Rows from block 3 of the decoder of a small masked image model, named by matrix and row number. Rows with one number belong to one neuron. Each number is 50 + 15 x the weight over its row's rms, rounded and kept within 0 to 99. All counts start at 0. After the name is the row's rms in percent of the matrix's.
After each neuron's rows are labels from the 100 images, of 14976, where the neuron reaches its highest value: "responds to" is what is common among them. Only what is clearly more common there than usual is listed. The data: regions of photos with short descriptions (Visual Genome). In brackets: how many of the 100.
# fc1: MLP up (decoder.3.mlp.fc1.weight, 768x192), inputs 96-143
# fc2: MLP down (decoder.3.mlp.fc2.weight, 192x768, transposed), outputs 96-143

fc1.330 099:48 57 52 36 49 70 57 49 31 62 59 28 32 57 50 40 18 70 39 47 67 58 48 49 67 68 79 63 74 60 59 34 39 52 28 24 32 41 67 72 73 48 52 22 40 17 63 64
fc2.330 099:38 61 64 56 74 44 67 28 49 30 45 69 68 50 20 60 48 48 46 49 23 35 41 19 54 64 42 57 86 51 28 47 41 54 37 68 69 55 61 29 62 62 60 49 60 59 57 20
responds to: text has "sign" (32)

fc1.405 061:60 41 69 50 35 68 40 63 35 72 51 42 63 53 54 30 51 61 45 86 31 36 65 60 55 50 56 45 71 24 22 79 47 37 51 66 51 64 35 51 41 58 69 46 55 72 61 44
fc2.405 060:39 48 36 47 74 47 71 67 73 55 51 58 39 38 59 74 60 52 63 32 56 97 51 50 69 34 53 45 49 54 51 26 63 70 41 50 50 35 39 70 52 37 13 56 52 72 52 60
responds to: text has "red" (26)

fc1.118 081:49 52 40 57 60 79 60 53 79 34 72 53 31 47 25 59 55 53 64 84 56 46 27 62 68 56 49 47 56 47 77 16 46 51 40 67 54 61 72 41 23 33 58 40 63 33 59 69
fc2.118 096:42 71 37 30 85 39 63 26 29 43 68 30 44 68 51 48 56 39 43 54 59 47 83 45 35 48 37 54 41 66 48 70 59 70 29 41 39 51 65 55 51 70 31 58 28 64 57 24
responds to: text has "blue" (25)

fc1.583 093:40 53 40 52 90 25 49 70 50 32 63 37 27 50 50 40 69 50 52 48 41 48 34 46 50 42 51 48 49 53 67 37 48 59 42 60 65 56 53 71 62 69 39 61 47 61 37 48
fc2.583 101:53 50 55 36 70 23 66 23 43 53 40 64 48 68 46 52 45 60 47 63 44 43 71 28 55 88 55 21 50 60 43 49 32 62 56 39 57 51 61 66 36 58 53 33 56 50 58 38
responds to: text has "blue" (27)

fc1.495 057:50 59 46 53 51 38 35 74 42 47 57 45 22 52 46 24 70 43 55 21 37 45 83 40 53 50 90 60 56 12 42 61 64 49 38 37 31 59 40 34 65 54 49 59 65 67 80 48
fc2.495 064:60 36 53 65 81 76 66 62 56 53 68 40 53 77 42 58 32 48 32 40 39 52 37 68 63 64 50 37 51 58 46 23 39 47 78 38 75 53 56 55 47 47 43 46 59 40 20 39
responds to: text has "red" (25)

fc1.725 105:60 49 66 67 68 38 59 36 65 64 15 61 32 37 42 61 76 36 44 46 45 28 40 55 50 51 44 40 59 64 65 54 50 55 56 99 45 47 40 58 63 55 58 52 54 67 56 38
fc2.725 116:49 68 49 59 30 48 44 45 53 45 56 40 62 22 74 48 34 08 63 53 61 55 47 42 52 76 64 52 39 62 74 12 55 62 49 41 61 48 64 32 61 66 44 25 45 21 65 64
responds to: text has "black" (26)

fc1.419 092:32 65 61 26 54 63 58 43 48 35 58 49 53 48 36 65 19 82 51 65 56 39 39 58 80 69 42 51 45 66 70 57 56 42 58 62 41 74 44 48 42 34 44 31 51 28 56 66
fc2.419 117:58 47 55 68 48 46 61 47 55 66 56 48 17 69 63 55 46 05 46 33 59 67 69 68 12 53 46 60 56 55 69 58 71 50 64 36 32 43 29 45 27 73 41 52 54 68 25 37
responds to: text has "blue" (27)