Rows from block 2 of the decoder of a small masked image model, named by matrix and row number. Rows with one number belong to one neuron. Each number is 128 + 24 x the weight over its row's rms, rounded and kept within 0 to 255. All counts start at 0. Numbers have three digits each.
After each neuron's rows are labels from the 100 images, of 14976, where the neuron reaches its highest value: "responds to" is what is common among them. Only what is clearly more common there than usual is listed. The data: regions of photos with short descriptions (Visual Genome).
# fc1: MLP up (decoder.2.mlp.fc1.weight, 768x192), inputs 0-95
# fc2: MLP down (decoder.2.mlp.fc2.weight, 192x768, transposed), outputs 0-95

fc1.711:126102102100138131199130112102144119091149178164106117116131123123140134157125104117093158122157086146096151157084133119138089114125110114093124114137122133192135154090137143160106086121114134137108114127144109133098102111197162143130112183125162067098159140154116113170123123112123128122
fc2.711:129155148126129063124085142132120102134150106078151161125132095139115084184111125113128105106097142124149171113119149130112126133122160142139149131116073154105109082134139091086149149079151075114107117115114149153137132137114164132139154145126131135163148128162145176104151160170106152155
responds to: text has "red"

fc1.288:130133074133135134113143106112145123153134083110146154183153106076114126153120125089117138115135111129181100176153152099142097100118133102135107114113144134156124128136124136110111145100155117204125203130110106130158127153136132143157124156123124134107131116144113128099163080106123082143
fc2.288:142128175141127104106149142101080160152174128122099090148125117160161148086157136080099151137160140145105167132105147106128164179094125099122148135104145110083116132159095128139151104134158117096103132121098178129111083135125099098142122108129133116111075096150082143141133126118143165152
responds to: text has "sign"

fc1.760:133153090157132148124159154112137113097119114139138120109109106148110142166091124144148115134111127134140140113148116182152157121096127140100115137109125139164103137109108176091102130112117157171098187130148120103129124114168121111109096121143104110105152060140147145110091168156144088125
fc2.760:126155097097120143117132155133117105121134175124158124140167097143156108101137126162124112134110132135095093098134155096125115105148171108179089137102135113136125133143123145130135136105163109165152125092128146108119175144130139114134162133127150109106095118168182123120114149145113127071
responds to: text has "red"

fc1.670:139078143110113135152136168146132127161100129104169169137101177148145155080141142137156120146102139124091118160121099114166125142102108125113091107135132124150138147132136141091124121121117117160108124080100122144099131153101110174116123134120107134183081133102139161124088207112145112149
fc2.670:119139150139146144131154097108118118111144069128131127138131124135141103140143119120128138103150121118119128120101147156135161118154121100128140119143137081140127124104090205153127080121118121115125130156138097129124154145142113123139178080131145133139177123093121115084150076103122104140
responds to: text has "blue"

fc1.584:123090160144130067161179124081127137120107102123096115135110128171083116135120093131099122183104097165112139106114116141115105161152135090082130119128159110121124144134123102084123100153152135126132152136125106133114130114133085134144131040099162119131136118127154089140101115179130129129
fc2.584:118125097116111116154134144087112135130163096112154106121127126140138107127060156122142145137139116124144150144144163134103142111148127140132110116156165114154172168111102125143105156094123123176092161164155115123136087123128120141126158147143096101155183109111144128113150101092131128115
responds to: text has "blue"

fc1.94:143117148111099148115149133128108157078191142145108108099181131109108118139140140125115151150175128118089137096125161146121154157146099085120109129121132107133134130131115107162152106103150104138110171123134135151082130143132114136092085163121125113150116154110098121105129138169136113122
fc2.94:151114120149114108130051142118097110146078164093126108145122147128120121180146162118165075152121091112172105129124099110142102126140148126099128130114114129168121163118125170123144132084133116130148134117159153164129174076146136136142145155085144108100130118125152155110165145082089100108
responds to: text has "white"